Rows from block 8 of the encoder of a small image VAE, named by matrix and row number. Rows with one number belong to one neuron. Each number is 50 + 10 x the weight over its row's rms, rounded and kept within 0 to 99. All counts start at 0. After the name is the row's rms in percent of the matrix's.
After each neuron's rows are labels from the 100 images, of 14976, where the neuron reaches its largest size: "top examples" is what is common among them. Only what is clearly more common there than usual is listed. The data: photos of plants, animals and fungi (iNaturalist).
# gate: MLP gate (encoder.blocks.8.mlp.gate.weight, 1024x256), inputs 86-171
# fc1: MLP up (encoder.blocks.8.mlp.fc1.weight, 1024x256), inputs 86-171
# fc2: MLP down (encoder.blocks.8.mlp.fc2.weight, 256x1024, transposed), outputs 86-171

gate.735 190:24 54 57 46 46 56 54 50 48 52 46 52 41 27 57 65 41 49 58 56 48 58 57 48 53 60 48 29 55 72 65 52 40 42 53 49 56 55 53 42 48 43 38 67 05 58 44 49 42 59 59 41 58 36 42 53 77 34 51 44 52 54 62 49 51 53 49 47 52 59 43 82 74 48 57 38 43 64 15 42 40 53 60 59 42 68
fc1.735 154:41 60 63 59 39 62 49 45 52 56 53 57 46 50 48 43 64 42 59 47 64 45 44 05 55 65 45 43 38 61 84 69 49 50 53 49 51 56 45 66 43 46 46 62 40 54 50 42 49 46 49 42 55 44 48 61 52 41 47 37 47 74 52 58 46 47 38 50 56 62 49 48 65 51 72 49 38 28 29 44 39 53 50 59 48 50
fc2.735 119:61 68 48 49 61 52 65 46 58 55 42 51 46 56 55 35 34 40 62 47 59 49 50 29 55 42 45 54 57 45 62 68 45 77 52 54 45 48 53 66 53 48 45 39 38 61 56 51 48 47 50 55 44 43 43 51 41 50 42 37 62 37 51 47 46 43 29 57 53 52 44 55 55 44 37 58 38 43 76 41 57 38 47 54 56 57
top examples: order Lepidoptera

gate.695 237:36 49 71 55 52 67 44 64 41 59 55 56 45 41 66 35 48 59 42 51 61 43 61 43 39 52 50 61 66 76 82 55 42 55 51 44 53 66 42 58 47 46 59 30 44 51 59 52 56 56 61 42 41 51 43 45 52 41 41 48 43 89 73 26 48 52 50 49 43 44 50 39 51 51 60 51 28 46 34 56 56 55 48 59 53 43
fc1.695 243:52 49 47 43 37 46 45 66 51 46 49 41 49 40 51 45 55 51 56 55 59 39 62 43 39 57 64 61 60 60 67 52 48 37 37 73 55 36 41 53 49 52 54 39 61 45 55 62 51 72 39 48 63 56 36 39 44 42 46 59 57 45 51 71 36 43 54 44 50 34 50 67 51 41 55 51 34 39 28 66 40 40 39 60 65 60
fc2.695 245:61 57 56 60 41 56 56 54 47 47 42 53 64 53 53 46 61 47 48 53 53 54 45 50 37 53 62 38 29 55 38 43 54 77 66 38 57 58 51 54 38 48 52 54 56 53 48 47 57 38 56 35 46 58 60 59 56 46 43 63 47 43 54 49 65 58 57 58 47 56 49 67 37 56 46 39 53 53 49 37 44 50 53 59 46 52
top examples: class Insecta; phylum Arthropoda; order Lepidoptera

gate.202 037:49 55 58 61 47 45 50 43 55 60 48 59 65 50 49 51 44 54 45 49 33 48 87 39 59 52 50 51 53 57 69 48 55 56 50 51 41 56 45 14 60 52 49 57 32 54 42 45 47 47 55 53 51 40 51 52 33 48 48 44 44 22 69 59 48 43 35 44 45 54 40 77 60 45 51 47 46 45 60 34 51 49 54 52 38 37
fc1.202 037:54 48 56 48 31 46 48 63 56 56 63 56 58 40 36 52 51 56 66 50 50 35 32 39 52 64 33 46 49 58 52 54 35 55 41 38 45 57 39 50 69 55 33 52 30 60 59 52 66 53 65 54 46 44 39 46 54 23 43 52 63 51 54 64 34 37 44 44 44 53 52 66 61 42 43 49 68 57 31 47 49 52 48 56 64 73
fc2.202 028:60 68 54 52 47 54 52 21 47 48 40 45 41 45 54 52 65 40 57 56 50 54 41 17 37 57 50 64 68 45 47 52 46 49 47 68 52 31 28 72 48 48 42 49 54 48 43 57 46 34 68 42 50 56 63 61 57 67 62 44 45 62 62 59 60 55 37 47 53 53 36 43 47 53 58 38 47 56 48 48 59 43 46 58 56 54
top examples: order Lepidoptera

gate.318 052:34 48 56 51 71 48 58 40 52 49 37 54 58 45 51 44 52 49 44 43 34 60 73 61 63 41 33 60 56 42 79 40 62 53 58 53 51 68 53 31 60 64 50 69 51 52 36 43 44 45 44 51 58 52 55 48 48 50 55 46 54 39 57 51 58 52 52 57 53 51 38 80 48 48 66 47 43 44 74 38 53 46 53 39 44 34
fc1.318 049:71 51 64 50 22 70 45 53 47 61 55 50 63 44 33 74 40 50 53 44 62 45 63 65 47 61 44 50 47 51 57 65 40 39 55 38 51 39 51 53 50 53 51 48 40 37 52 51 42 44 55 53 46 49 50 47 57 52 52 51 51 69 52 61 54 51 58 52 45 55 44 57 61 52 33 50 48 47 34 60 40 34 50 52 52 70
fc2.318 045:48 40 58 50 43 43 50 56 46 35 54 51 45 55 51 53 61 60 60 55 36 41 72 45 51 52 35 53 56 53 62 37 45 53 47 53 61 52 25 43 36 55 46 52 46 50 57 52 47 51 51 55 43 41 54 45 55 42 49 49 61 61 59 67 43 43 44 64 49 44 57 69 49 66 45 53 51 46 46 11 51 59 51 34 54 56
top examples: phylum Arthropoda

gate.309 117:30 54 64 61 60 65 57 44 50 53 48 70 35 47 51 36 44 34 54 52 41 57 64 43 51 54 55 55 51 48 78 55 44 70 51 49 52 48 46 61 65 46 56 48 32 65 52 49 49 45 53 55 66 51 42 49 69 47 52 41 50 60 51 40 49 51 55 46 40 39 45 76 47 50 62 62 39 54 46 35 61 50 42 55 50 44
fc1.309 106:36 48 57 50 60 48 51 49 51 45 56 69 39 40 47 40 54 51 46 48 47 51 29 48 52 55 56 57 70 47 45 50 49 68 55 41 61 45 44 64 47 46 46 52 47 55 48 42 37 31 52 34 54 50 59 50 71 57 51 48 46 56 43 32 55 49 47 48 57 42 49 48 41 56 53 43 61 46 51 50 63 65 40 56 73 21
fc2.309 099:48 53 48 51 43 73 45 27 49 63 43 53 59 49 48 56 37 39 44 56 55 53 51 69 42 58 64 39 22 54 61 45 53 42 53 40 51 64 61 49 57 56 60 51 47 48 53 48 49 28 65 36 59 64 45 51 52 43 44 50 49 57 47 50 69 67 73 57 39 53 52 63 56 60 46 51 54 46 31 71 48 52 45 52 41 50
top examples: class Insecta; order Lepidoptera

gate.738 167:64 51 34 40 43 47 45 62 62 66 38 54 34 45 45 59 52 54 42 41 49 45 37 51 52 50 29 40 44 55 82 45 60 51 56 40 40 67 53 51 32 64 42 57 32 54 50 53 54 56 54 54 42 44 48 50 41 43 46 44 57 74 46 50 54 58 58 49 50 63 55 40 56 47 46 44 47 51 58 60 59 42 73 51 56 53
fc1.738 173:61 32 64 38 39 54 52 61 57 49 45 50 47 51 48 60 36 54 41 55 57 37 36 79 57 50 44 46 47 51 41 51 50 43 59 35 46 58 50 64 44 54 39 52 45 68 51 52 59 60 50 64 47 50 44 60 46 37 41 49 57 44 48 37 46 54 44 70 43 54 57 59 47 49 46 30 59 55 54 56 46 61 63 53 68 63
fc2.738 179:43 40 44 53 46 55 57 45 58 47 45 53 63 46 52 54 62 51 42 58 46 58 99 48 35 58 60 50 29 56 51 42 49 43 49 43 47 57 42 53 51 38 54 53 60 37 50 51 53 42 56 53 50 39 51 52 58 40 53 55 57 61 46 53 58 57 65 51 34 41 60 24 46 64 53 50 53 55 34 77 57 54 38 42 42 45
top examples: class Insecta; phylum Arthropoda; order Lepidoptera

gate.244 160:31 42 41 52 60 44 46 49 44 66 50 57 48 51 63 47 41 56 43 45 31 47 60 53 48 45 33 33 87 36 22 61 65 55 38 77 51 51 61 59 49 45 56 34 51 38 49 43 50 59 41 44 48 54 42 59 27 42 45 56 49 35 62 49 55 55 43 51 34 26 49 53 52 53 54 72 43 62 54 37 40 63 54 43 39 52
fc1.244 160:70 51 63 42 37 39 46 60 50 43 54 32 41 55 51 53 50 46 38 43 64 40 47 58 55 52 54 44 50 77 74 48 48 34 52 48 54 56 50 51 34 55 48 45 57 48 65 52 42 69 52 54 51 48 41 44 47 53 41 60 46 40 40 40 34 48 59 50 64 53 45 70 52 50 42 45 49 28 51 60 52 45 45 59 83 52
fc2.244 111:44 48 83 57 46 43 59 43 43 52 36 52 53 53 55 45 71 56 55 52 44 57 35 35 51 48 62 45 48 52 76 31 57 45 47 38 49 49 36 47 55 36 52 59 38 45 52 61 49 64 37 41 52 32 45 43 69 57 53 45 39 63 59 52 63 50 42 49 51 41 40 54 46 62 77 54 39 49 39 32 52 57 46 50 47 47
top examples: order Passeriformes

gate.256 232:46 57 69 61 50 72 49 49 53 65 49 44 50 53 31 54 72 46 52 44 51 52 62 19 49 60 47 56 49 38 63 64 56 44 45 47 48 46 67 52 46 46 58 70 53 39 40 52 43 32 45 51 55 53 65 47 54 67 38 51 45 58 58 56 47 46 59 49 51 50 46 39 49 45 72 68 34 45 54 48 62 39 49 40 33 42
fc1.256 259:62 55 70 67 51 66 43 21 53 54 53 44 49 50 29 62 53 47 53 50 44 46 57 48 53 50 49 32 20 47 49 50 50 50 43 44 32 57 56 41 49 44 57 56 56 36 43 48 32 42 32 61 43 45 54 70 58 71 35 32 49 48 46 49 63 52 53 60 48 67 56 57 54 53 46 61 59 44 46 74 44 61 51 42 30 47
fc2.256 216:53 42 43 55 37 43 33 58 42 46 44 40 47 54 42 46 43 48 48 54 46 31 58 49 60 43 40 48 74 50 37 34 35 44 43 56 64 37 42 67 35 58 45 41 48 45 49 47 53 72 46 53 48 48 47 44 61 51 51 52 44 52 47 53 35 39 60 43 51 45 52 25 51 57 57 64 55 60 32 55 56 55 49 31 54 72
top examples: order Lepidoptera