Weights of a small image VAE: 48-pixel images, encoder activation geglu.
Rows from block 1 of the decoder, named by matrix and row number. Each number is 500 + 50 x the weight over its row's rms, rounded and kept within 0 to 999. All counts start at 0. Numbers have three digits each.
# conv: 3x3 conv (decoder.mid.1.conv.weight, 128x128x3x3), inputs 96-103, a 3x3 kernel for each
conv.0:501502486484386469493519522473522472554345485496535522502443465429394526559470491447508521495475497492528463496406532447391457473458510472526514529500510489545506495517498508459531474563469499517462535484493523485490
conv.1:479520541459407456526596482516520507515514449482529530533458535539410538509589447511514473522414502508529515523489457472573452476583516556455469493535501526488532491501504505496430520502516548425539511489525532530456
conv.2:487562520499494476466528558442495467523552471473513514518512522460467552523522434514464481530812427486510504483516497477549513501545529521470545556437519461557527497494469460560530502522501479612498487472439486510534
conv.3:484518480429424445475430517504474524462573519420456479526467468505548472563561520499538507500557483509458596489528468517515442488498451499436486575612525523461496507489456396534449497473498519520462525588486488546471
conv.4:537557523478429483466531479500473485491662515476494522508512513456468505471515446514565462483628489496502472465498514579479434511416494488542460531473533498502491505518501457647586528473536525471475496414584504550490
conv.5:460535488522540502512472508465490498517620473522516478492485451504634447470564480481531536554665489480407470519438518406999485530460499459471486550475511527508541497486492561390470469562511483510525458522452503482515
conv.6:609567569440453426539528503539533550567527482535510456538516593452466476502444518605580437553443373562525487539432574462462530483482549497460487591537626463506493557467526563632542501534494485597556463548524489473472
conv.7:545530510588621455513460503477539530497420487510475474478486537547573439520501515482500485527416488540493519508473504403576502472507513422549509518559472507511513510425529544508429519434482550468528491676464525453489
conv.8:471537523431585520473492488541522501487503507469472489482487507509421478531504491409485501548572460564531501511609517498623516456456475490534470532466504396478458421499504468719483488476517462491437528503488512497481
conv.9:512538520512595534507470497506512456468431500492541530506513477490511512492485526500472492529434505510553499488427529461325502504484484502487496548570499493502531536525546490404450523533445511522492476528458488526480
conv.10:596533446447448581468518485537529480500535451444546516481537471493363525545581499503482535533594455444429576503530550474581469416470488504486519585430508489488510562472524460482520403520527501386503465396601474560487
conv.11:486451475519500522493471466544502471515446546556520464420473543512597473544491512500507486502458550547475516443451498457422493521489514381451518533626418495467462436548482504483491521526546478501552493571534508522460
conv.12:586528521494507431527492437542510533517516446473497464442480522500408530514501580506476495533534474536472492563583462498522504468494477561450430525510533513511473505518537531510427459520472520500485498592448462506448
conv.13:543441525521512541516480517527487423576447528508557528577499510430492471472501495508478459544593497471450527467465497526439493581500534531522440554485596498487519542482447533420564469511616437514449573414579463534468
conv.14:503477561545469536469460523425495458488536530544488490502446478505472583572435510520427600552443579479497485484528553478503480505433477488546512484454545395548445467493465489585505499518489477543407537591510503460493
conv.15:489559535533387545503533471502492508512415494504505508528406510455519495502564486524473492510486469524468531510537514424505485498496492518553493535638576500536500546508494477512459486484496491480479509456497485520489
conv.16:464530487531452554428484510551443523503569482562463495403544452546449560493465490534455479531388607408441521501530535500461537361559462437527522431503532493510509582506468475725507503517459516541447525521484514531485
conv.17:578512526505568535535492464484458521455597492515499485508520507487407491498483508418537545503485511508511508597599450558521492527437432533499554417473407468517512487457425477663506528491535470430473455726535490516522
conv.18:475511521530611464534482446535473485480591513501510509475475487516423556487445552472507490555423516476491485565485486565372526523532442471500538446449423502452508502509476580504438570442504498442500484627469496444547
conv.19:488513513480439505486485481527466537579440469468516479550517488500675494545480505535493547490502466453535501480447551603391483445531492548501449494595466533430509487516544536336514521445516462541524552420507503436534
conv.20:503540442548454571503526441497510502506566504506525472507477498566492532506491541508462472577509450487514485545490485483799456463452494526463498459509533486529468541466462458665462480549498546477479554493478508505502
conv.21:553479500505577419479453478552480507482588522466533519452533520474428495481472536567472491486438510523571481513513462406416577551465545564559431478478367538472497530514486516584523474532470529480511491607530516406531
conv.22:479533517519465502463447466466523521509498457519559488474448507522535411508469537459495504406826424541476481501519494511631457496423516489439434461569591464465504525553517469550544529460497492552526526508468448484482
conv.23:500558485487458518493487478458572476559383530503475493479506486468747420489513573479502502509537443524457534496549436439571541522571458593438486510516495503516507476466471463460541490483520527574489458413522476530496
conv.24:500473485476369491474473504491494514540442488497506513488474474400462507481528491477537532470478560517528491467468505485501507536499513468554492446686453486556518501470509527378539514464543465463490525398493470530509
conv.25:476475540544510464463486543450510484525419407538598477479574529484526501522504429495505517501419497527473457517479511417345556609550434475475506534627445555509486488498529576446477503488482436557507450467469498472530
conv.26:471519469665478556451424494470485479469614499522534511472524510532367526507525515490484481589505493500429467542529525478539464528540570508510516454392554502550506469483421494606519543527465521455500510482492521523509
conv.27:541470486509676542486533472504507460495501502497460502498470533564442518533511474546530498629362479503482509510470487478414537483553544452489527560583446502508500446514521517529452477503479484502520488513509482522488
conv.28:408434457599572613473516493447475510442570494488507530543538510518533451498454464511561563531580528489494494475508472518528499496486488554439521458520426520505521440458482526593536462542491479482504509552490495486487
conv.29:495449504544525539487489515530470490534480563489464522481501496504494593504497475503482513507528557473469506452513533514751501499523511523513564479485466513484475461479477535576432508531499502489523464596504499478510
conv.30:504500492559334487471507502505534491512453470499496479543473485481577519500492541512560502537459476463425525512533497431615529539531513473476505497559537507468485479494495478493492515514512504498506516370456516518489
conv.31:493506486511363562482492494511504492520438490477471477436496534527804450470497477533474477446546531515474477520552492538749459465504514502472471513433510494476546465544455517557477511469527484492511493448494474501495
conv.32:459525504463511442532489540491498529518501471508520481506535491444362525434505506511526466512353518446529536435499464438428525462500555411616471550453566524590529523511504521653495492466472536471533506583466459522464
conv.33:566453508504552489495464534502486501455645471480507494521462524476377531507523517463465510484375562494470535583562505531432504544506496518545636493390472563375521515489433551596452467515509493446452519590456543474570
conv.34:512477389520496545552538445498499462515444501519532495452523521435381595490445507462497511543470492477463488467546486582486465514507522458493492454406557578483507444554481553565491513431505532482490511377499528552504
conv.35:487463516501445441517463544517545509513449450499513509548519509415477449510495495491534504427651521516514485538422505481630482495483510506462519485576603520453556489467540505401480500521507470522515546405455509451516
conv.36:524529528468509511503518457486476540462704476469431488451510467580999459463503479459558524478579481516494465474376518480872453492500486490545479478557481498542490470493474517307548498529495496485511477573486540508505
conv.37:500487516468511462548491522506546530463384518520497480506540495522452492521470512497482486509474603473524482507493517532431480504519480496477458482422499482474447488493519522461484491474512496394572496450569524541471
conv.38:426527561486513468455444495516429501551447502513515476516566496460474498515525522506545516515457486509468508572528520492355514516478468453421470502565524503441523521539509545363520474498517492521459513417522498545495
conv.39:447462480422999493490457450480505511470517580519434469491494457525645504561519514483446496567478464493421461512533489530534493434472554517505510495396482507527481495489468551465491518489506500437513478676485458575504
conv.40:540485522565379489482474549515499472479506458485512531458500495485659497493478507513477474479725483524454483531427543510414496504563453506477462518622483482562505520447531482421509462511516550530493462498481485476527
conv.41:524534423439725579485484520517445514492687453489496498506476494500732392521450513558507469505559490500487484523419481554509560493467510544512518498483508492470499488489503522428510489516483525481508514484554476506488
conv.42:453534594517436450477452450492572491523427498417471483561469436445588486478501517522572454471560462488490464458448533453551429404453499486516439479542641488515504588545434513372535405540501505578473486487575531473461
conv.43:492470440508453467499554466498473480489441513513516513534507492473474503484508505502492494499431510482506492505529427549347492505503503474464490535467455521439483451507509493633516510466499547488506502464538485478484
conv.44:532444504507580563490443503499456580526429498535454469508483534458626469453386522534463491484646441505505523478435464564374576511467496444537515492452595548498460496490573474501539491518455474521471461494490501425576
conv.45:432488490533374519489555503477508509501636457463471492463521485484632476517546503483483548454496547487441592457456514552619492504572569579488468496445550608403482497467525453482503494528450468521480499608429565481421
conv.46:497542505476699484459508479511484535502568495523485534485456535501531524443499481462516457466476436475411480412463478458541535406487501476538460439645467431591483553497551433618466519466526515495555481670464539459504
conv.47:547482512415921444477508499497453477491470583508427483449587464522599499511496509504502525579451506427560509476476529516396540510472440473463545512528486486474417501501464513428464508474469490466495473665509497497535
conv.48:523513489449614447509528573489472512545406500456480542477478489459456459514526536483477520543377496481503450429528566490463477469468496504486460544572419530483488527457507502457509481497469467533500480841451471414463
conv.49:477487484480480476471475515525481492497580518460517494522462518514546522520464467493472504430633445532545500455516494556504487472534453524529506491442487504513481528491513477748463516490494448491551471714511486492507
conv.50:465508476547454538570508487515500488592443502529476504457493508583631411499456531489525493507688428520465514499461525485611476538440494525476485590495505540504565513501522516425516516531434504605492478457438516494509
conv.51:518582485493526461523495535501490521462627512522466475509485473541569496509489479540355498520666473582430512467536524559670494466520567455539476529488576526530410539438454520645494488468458481531501521544466497501458
conv.52:519460471378869433493471461515452518407756460483509501474502511511544505541490460515465482465591512518529490528513504586461519498489484467445518523474450477464526504479497516658518512456475501504468468844515497486492
conv.53:530568527480564493470480502505497494493600519491491487483454510532513460464532480493543482546522466479495517505415558374919475524467496525481499498562540466528562493483463489437510500496503478518471537514492523494497
conv.54:519468529502408570547490503493548513490488462495479474491474511530555497511577507453566517545371503514505490466470536513556493549505536507458548490627499473482427466468449482483479495460476494521442492405483514534457
conv.55:431556450448410464561514508536544510463510502484486501522472488444700525445451479490497483470503486512483540476484461487389549477526474435493474491596487542473581563471512480399510521528472500533552498470507450494498
conv.56:508495548501398540486509502518486525457477537483466501521514483445385544427507504501485525512467545493500517504541483524360470450457511514462506474382549473461513528493499453622522505503502522501453501476506503546490
conv.57:563480482505678504481455538493450504526490515508510510529557450456401505505475540414484460591566511510509482490526408420675462547580577515468561464439454467520454490492458586492492524475503482423522495467511511479474
conv.58:533494512446572536469520521475487474462439525516510480546516428454401480490543580477407522525414464509473476530526510463387504457529556473514494463478469481523461498508417468495429471486575520469393511512584463575443
conv.59:480493508461708535539541533538461480478491522460528528520495502515388456493486464481505475474469508505555467516462463525368503455494465540477434481486481496538521520520523510484544483513469522522455463715502488491497
conv.60:518472413517508616512479473513500473518461577510443462510592535499479496528488517511487476528505526535495536491484449603573559451486401442492539531633509475420461486552450480574505515499516465494474478472522463509512
conv.61:487492561483322461478534446504536487553411513481504500486454501449355518519542532468518475495451487517474499470621481454400469456481505503487475518513520494543495509527479517628460530454520529507482459553496514516507
conv.62:497516527536378374516417575505487486513361555515534458502507497516464474461513490514527479504537537521472470526444510432372518555533448473507421524546472503479479501531522492503532490503508474575465495525476529454532
conv.63:540477534503481520490481484514487492489500483482501514524502521519660456499448509512457482516415529487522481480524502503533538473521480472549511506466467506495493502466529511533499504520499501506494517455483516501458
conv.64:499519457420503447507614503492523503486559502455465487496526502449504492528479547525528488448468442566566485466524476501478504547532526444609474484556488444557519516452500493588443489500463527504539460608426493505478
conv.65:511520511454827480488500515483485570537493505442477494473566491548465458455502546521563542529443454489508449522526472469578526427497433458571505525550498542551464539505521584353481423537473479470526479639478426517554
conv.66:461503476494466543527438519500503494504439535530467453534469459535466562452572489465436532567515451495447498458496508473507522525550472546475488541486403471537482484492482523430478522503511446498483531407540517506494
conv.67:471456451475683461521448536490489531476740477494502460462618514511491440459414545516516504483469537499518502504508501555451481505537511494443504533469454525449504479514506575476518466508496495450526498454545508483526
conv.68:493501541586429512474519467470504500505514520499505512537477516484637462481503528515508501449514491491444471507420512439497494473433524514532463472538519509540541509469511428482499492529502484512502508555471535533529
conv.69:468488483499602562560443474496498468508599493485487475530518444458882502527496497472462503507562516446499560503454542522750464531484449522457509526456485467503536502498452500436532516530478517490495468474500498508488
conv.70:478457492441573545507489497528494498459498569488553495406551542525474455559535489525481507584450480464526472503633484466491549506617429415519448509475472489457511488560478532524576456490502470465512448377682530515517
conv.71:472479514565557466524512530467515508477473505518599529544452484569368489465430563540538426549501531515510490492558509398363540531521576488466527467433484491598479524545489480613519482466518492458557483453532524496502
conv.72:497463519518568428525486511476470525456493490476534530543482485550541449506482470450469504452472503545500548543479492647431526573493471467445505536486453452472532463501580466336514486575502538480510584446473512471539
conv.73:483463494537523572488534541498512494479416492482449524530466520530682487522489492503548489463486518468445558525511535442487520495523426495478589469478481524463487449500467527482446528478485482502472540488429526570492
conv.74:446521524548574485486458472476495519495441559526475475490523467443495510507458488498516497564507444517423473502492555483390470449415496512474445438476662545582554530472536494456540542560466493505465476512477497488499
conv.75:446564492513529549468522497497519495471515492515538468446488454505583469486597435492513526505495523458544498537484479407677430481538484468488489500500503531454513554496481451544488466482539475535531530628459454484468
conv.76:468565508519601548533454492495520496506521544545548558473461520505403529483451499514578436538625411534537393484450521504386535518449591506529492465539479532552560479504515507500567476558557474497544516478536437506526
conv.77:531467450494614439529469514508475489508541482489534516462544534555583465545538474537470472557535519492534517519453492434713537490576504508539534611646419473502520507466531538425482491502528488468529537576534497463512
conv.78:467541475509444438506525522489501483502425551513532523487519488490410543495556494493496520511504499509480488479520481524320482518554488476511507516514448458521494519538480501468489483470486507508497462538539537504496
conv.79:482475498519492492510512530500500540506672513466525493484474502496821434497505500484512519472715457469474467443419531481812438474534482500509368496594477479491503504501508495436516516521516472508529488578488500506523
conv.80:477567563524452547438477462489543527515532464457534513536485503523426497504527515534466559582520473462472478447522568525531514414505543481524512520496589527548463502599511499497522443484477481509484541416499449525504
conv.81:481486509498491421514577530483538496499431506523446494503480488530552513510499486514500459474467471517561475512445431516473525567438485486531421541529551480495519526526527484478508576475492484566526465801470540432505
conv.82:521551495497556485504493475481553509402671492454543528491509439527445481508488444566500473581588494467553472523464435587556453527507527526519456513498511513519516473428543426718510486462526502442487546597525429455536
conv.83:534464492429841477528477448484456491483521505547514495524532549522426533480481495534459510599395477583475470485646435495288498517515498505505512470393424522500505493564441483659488490468510491460480492526578506485490
conv.84:477517513510552421538456551464444538472436536536503499511488518458479511516497506431524497484510500489522532509426511467364488537514442535393526486570522490494488516513535541374530520464548516584473482739530472422544
conv.85:483443503430353529495546501526483460462634497477572473530523473445467571553446448496467483500482534481498491443509471597420537540487492551449472468490459464497524502517466414689555446500496519528485470295550466550481
conv.86:522491487494391497538550507491490493478401486513474487519473531478330503545467463512484453554365542478504500527536480472289505543462480498447527527449559481552497525537468551565475523446522499517475511433476457469511
conv.87:542535439486420576497451531520478492566479506517444448494461502526999394506426509528549464510665453513446528517476443507669510561467495463468550480621473457481489537485488490453515496518433579522441516473539471450503
conv.88:553488515468476500453492525508496536515522464466483525503452481498596441507526470529493506510507479432485541517508539437811511544445494558470522470544469531463494490473521482520489490592473494475511439420501514583463
conv.89:505517455544612510491546406433430531497798460491504527525494519567438503541483470512573552450548534559565464558474605504584490474434458524505521427514435520470468516491484543520526531512537497414459504558486480582533
conv.90:503488493485473563468488513514430483492863474546461461486500484493552517483518518449441524445581477481473489498472486459660596458532468489502562511523525449542513548414478460688462472545505537475501535552446462523448
conv.91:511507489508407508496529484485510473481478545492508497472460497459377504507511474496489459517493495523483509506575522431478513560395517442516542510440541522475501468526488437678447478509528503450528514557460491504522
conv.92:456444511513505513512491466481523498507578540476483531509565475544595471461463502523477494512512476453530566587520465465521496498567527543422548527409406490448443472500490528636502461500565500439500506531535534487538
conv.93:512513510436484483538462502479482473528706466522524519459519560494439461473450535512450535487621488551519525479511530537487505494574545486494525573537463474532516485528502495669529488507513531504497463448456521449484
conv.94:509463501460388469561520532478518502428659501477508519530468533453474521515550523455479543459566483493513557542462526503506482619497482507468506534537551529446569460511511459761536501491516471565510473515463541492466
conv.95:475485551482536515517496512474518503513431557527501507515527509493443539442501490474589511436421550431545459488549464404372516494498494504511564473733437474514545506578508527495538560481443505471535501477530509444542
conv.96:501484495466707511505525557477486476484635497499503499481488531504449431530486496471440550477545525457538517496495504468488519455561489478513535541483484544513490482498478516658452503489480519477500469999461453474483
conv.97:451405463515668478490458521482526493484579505511477504480525507522418445496520534490493495579469467487472477508608457523506511473504474522496530449440557520472506512461518486707442521501491494519491530563474531536495
conv.98:441504498560407520477494489518472504490499526522463446495497499496474506500504483501474544431732502527449487523522443518555544488506461468469567433492631523491487461518486521517536541475484499445489513383502578489452
conv.99:530569453516484496546433535527493465502434509517467498511499563405425570535533499491535458474470475509476520594526517475313498494607445559431525456601485395553509497528546492436467476457470537586489447416436494495561
conv.100:503528491462849520552474490497514482528515570511448475472562548572501512511461473504466512530408447488472501496565503556402483461534523506487463543410544493505472534540483463603441489509464546470508432703509507570479
conv.101:505498520496538505502451481514461522463781472514503539458589513563681492477458493510451520553607503445534492505513471616651568544517502490454493504442513498556513519480524517445467529479511531446551481525566487509499
conv.102:482547490450736488488491482498517499496617538477485512542476473475466487530485508575499460538446443494515513481554485480675478484423494575464529472491554464454498475465501559599465520479487502508489526452562492514498
conv.103:517460501504432535500493554535553478473474519454537533479474521491738467558507476487624495446619504467592485476498528495523464467477529484535465526690570458495419463524517453476487458550476535472497485475520502499428
conv.104:535374390451465438454433434456483504462519508508514516528572565519519497554549505519549532499555528519484521478462458469457482570533507509432543590570468557534531490441481459466474513482542492503512500509543508505479
conv.105:499553539490553534484389536502483504536502487493495516538490506509715484515539501521508587495495503491462505531466530448505520386502501562514466467623472455484478477465486464425504490565495485506471498723532446511490
conv.106:563461514472436552494549569493447502450490483497554505443488487503766493536488520483495501430462531504486525484511592545507512535494479490503627451543443510476502527487465441472500524443544501556397440560503548484523
conv.107:522492509477489482521497474540478457494477457489476506524504517522492520512461556518564477528287510487525494541607460474301436533450533531446484451616435506548476484532440523447487505465523482538498493426528527543437
conv.108:522505530470617410498470552474486466452463533440521528511480502496691454485554480493498510481608440542450488504461492493489446481488516568504477520575488507501521456504459537414454539451534502392496489530521522486459
conv.109:488471480590432526493519481464500492527486478479542507476489477461544565466541534499446532540652538468413530541531488483748453469464474513487456519527566513524485502452531434443507532510544471528522529461494486494533
conv.110:494434456461479447490473543550481486492510465499582524484478504517534482535475526476527517431557552489484543518444481481504460540537518492522478523632498472507458528494509517507541444504494555495537504502544493444495
conv.111:503515523544334487491481462509455524542435443494483480482459477417474529501512526523557469479429461507457523518497471556506502515463522485446476480620516489503531523538489508432528512499475477505479521457425508503467
conv.112:532405467506451541491454492531496516489388553542509485517475556481417544513444441547570499464435517512555512517533524559362446480410473547414536471464493476486440482512524450601471513481514514502494494652480482525478
conv.113:499488578533454504461504512475559465527349511551567479541520487509535529507527510484608469478573496531447500497512539463457473441478557517513438455543463476581514507489486513469488508521527386548493513379570517513527
conv.114:497497503534464593487494451511489501548490502514466531512458501483546506445575463522476521498478501462445427511479478565559529548490541509515496460533391522491541490530497477454536461501532453500477517369493502535494
conv.115:533474436426441578504547487467458550485703479555458479545485470509466507435547507463449492531454510489572451420508496542647492508523501442536531526517472465481498473464538468733472513490553585360537516532489502538514
conv.116:466494532443505501521520502489531524499670442469472547488486503467397569478540495519463473538450576531532459515459536485440487518483505528575505510482493463493492457515538498582501477488539463438541537548422498522521
conv.117:497508466481400504486509505525519479529506492493496514508466507528359501477504483475524481397465513480520508520540494490833434496469528494555496481520499484523487493535476500735459506456510516431536524447534500519473
conv.118:403499488568461523476544518510497478507434523491464516469477509507376584464504441495505541477461452446547469549519537480423481506490514484547505534483505525499525471525516513487466436473504474470536454411535457518491
conv.119:506510511539574476483546445532467481499647472532526542499478493495516495448512465528548463554512421486514412519508464526573472405477447509582466534529484550553464478479518514664598512452462484451504541447576571449562
conv.120:457495486564579551549463445495477500512443538491531459479531611560570434449481472554470487504606508504503469524500468536529454456548552519477516543517493507534533459523486552433471536535484485512516536564468501454496
conv.121:537509462504741488473491474487519508448581529500484486545453503521628420495535490563456448449764483488465482462467499539721498464458493507479565442428604555526533434480481479598463519600462507454492443814456553447475
conv.122:512546596480526569481547522475508504520502509490481496488460454452500556526536507520547417478537421521474508457437536550429518488468566513467561413438782555433529492546494455484485502522482527566497532509486507539470
conv.123:510537530485471409473496558509555507438526474486492492498504500456631492492475487572529451405678479508499502514508533526645488504489495503485472527452733447441520491498542466586504473525479516469516490587485440532516
conv.124:497469490477611464508531500507522491492638491508466495493465499509547485500486461530531474436540520501543524489419509518430485478519447513511528493512490523517457496507540568330516487499513528432535531488525509423518
conv.125:526447462457464495552560544538466500467730524494426526460530520558436483527472508485510499464415522562511575473530494626446562571566520448453564553450443503441493445520536427719456566424494471534537494486509472519496
conv.126:502522510473420493450535544546478488435682496496443450515526440460405515539521544506476466543453498467484559469461494495469531543484494494554420456519560499429488536496517500468501470486513544532491447457529539490497
conv.127:552519531433413451456444516483493466502466530523479496459500535516552476472566493545520458452588513559495452510325554486450451476433578494527465521650559479559466529467525466474553536447475548470526459491552443526485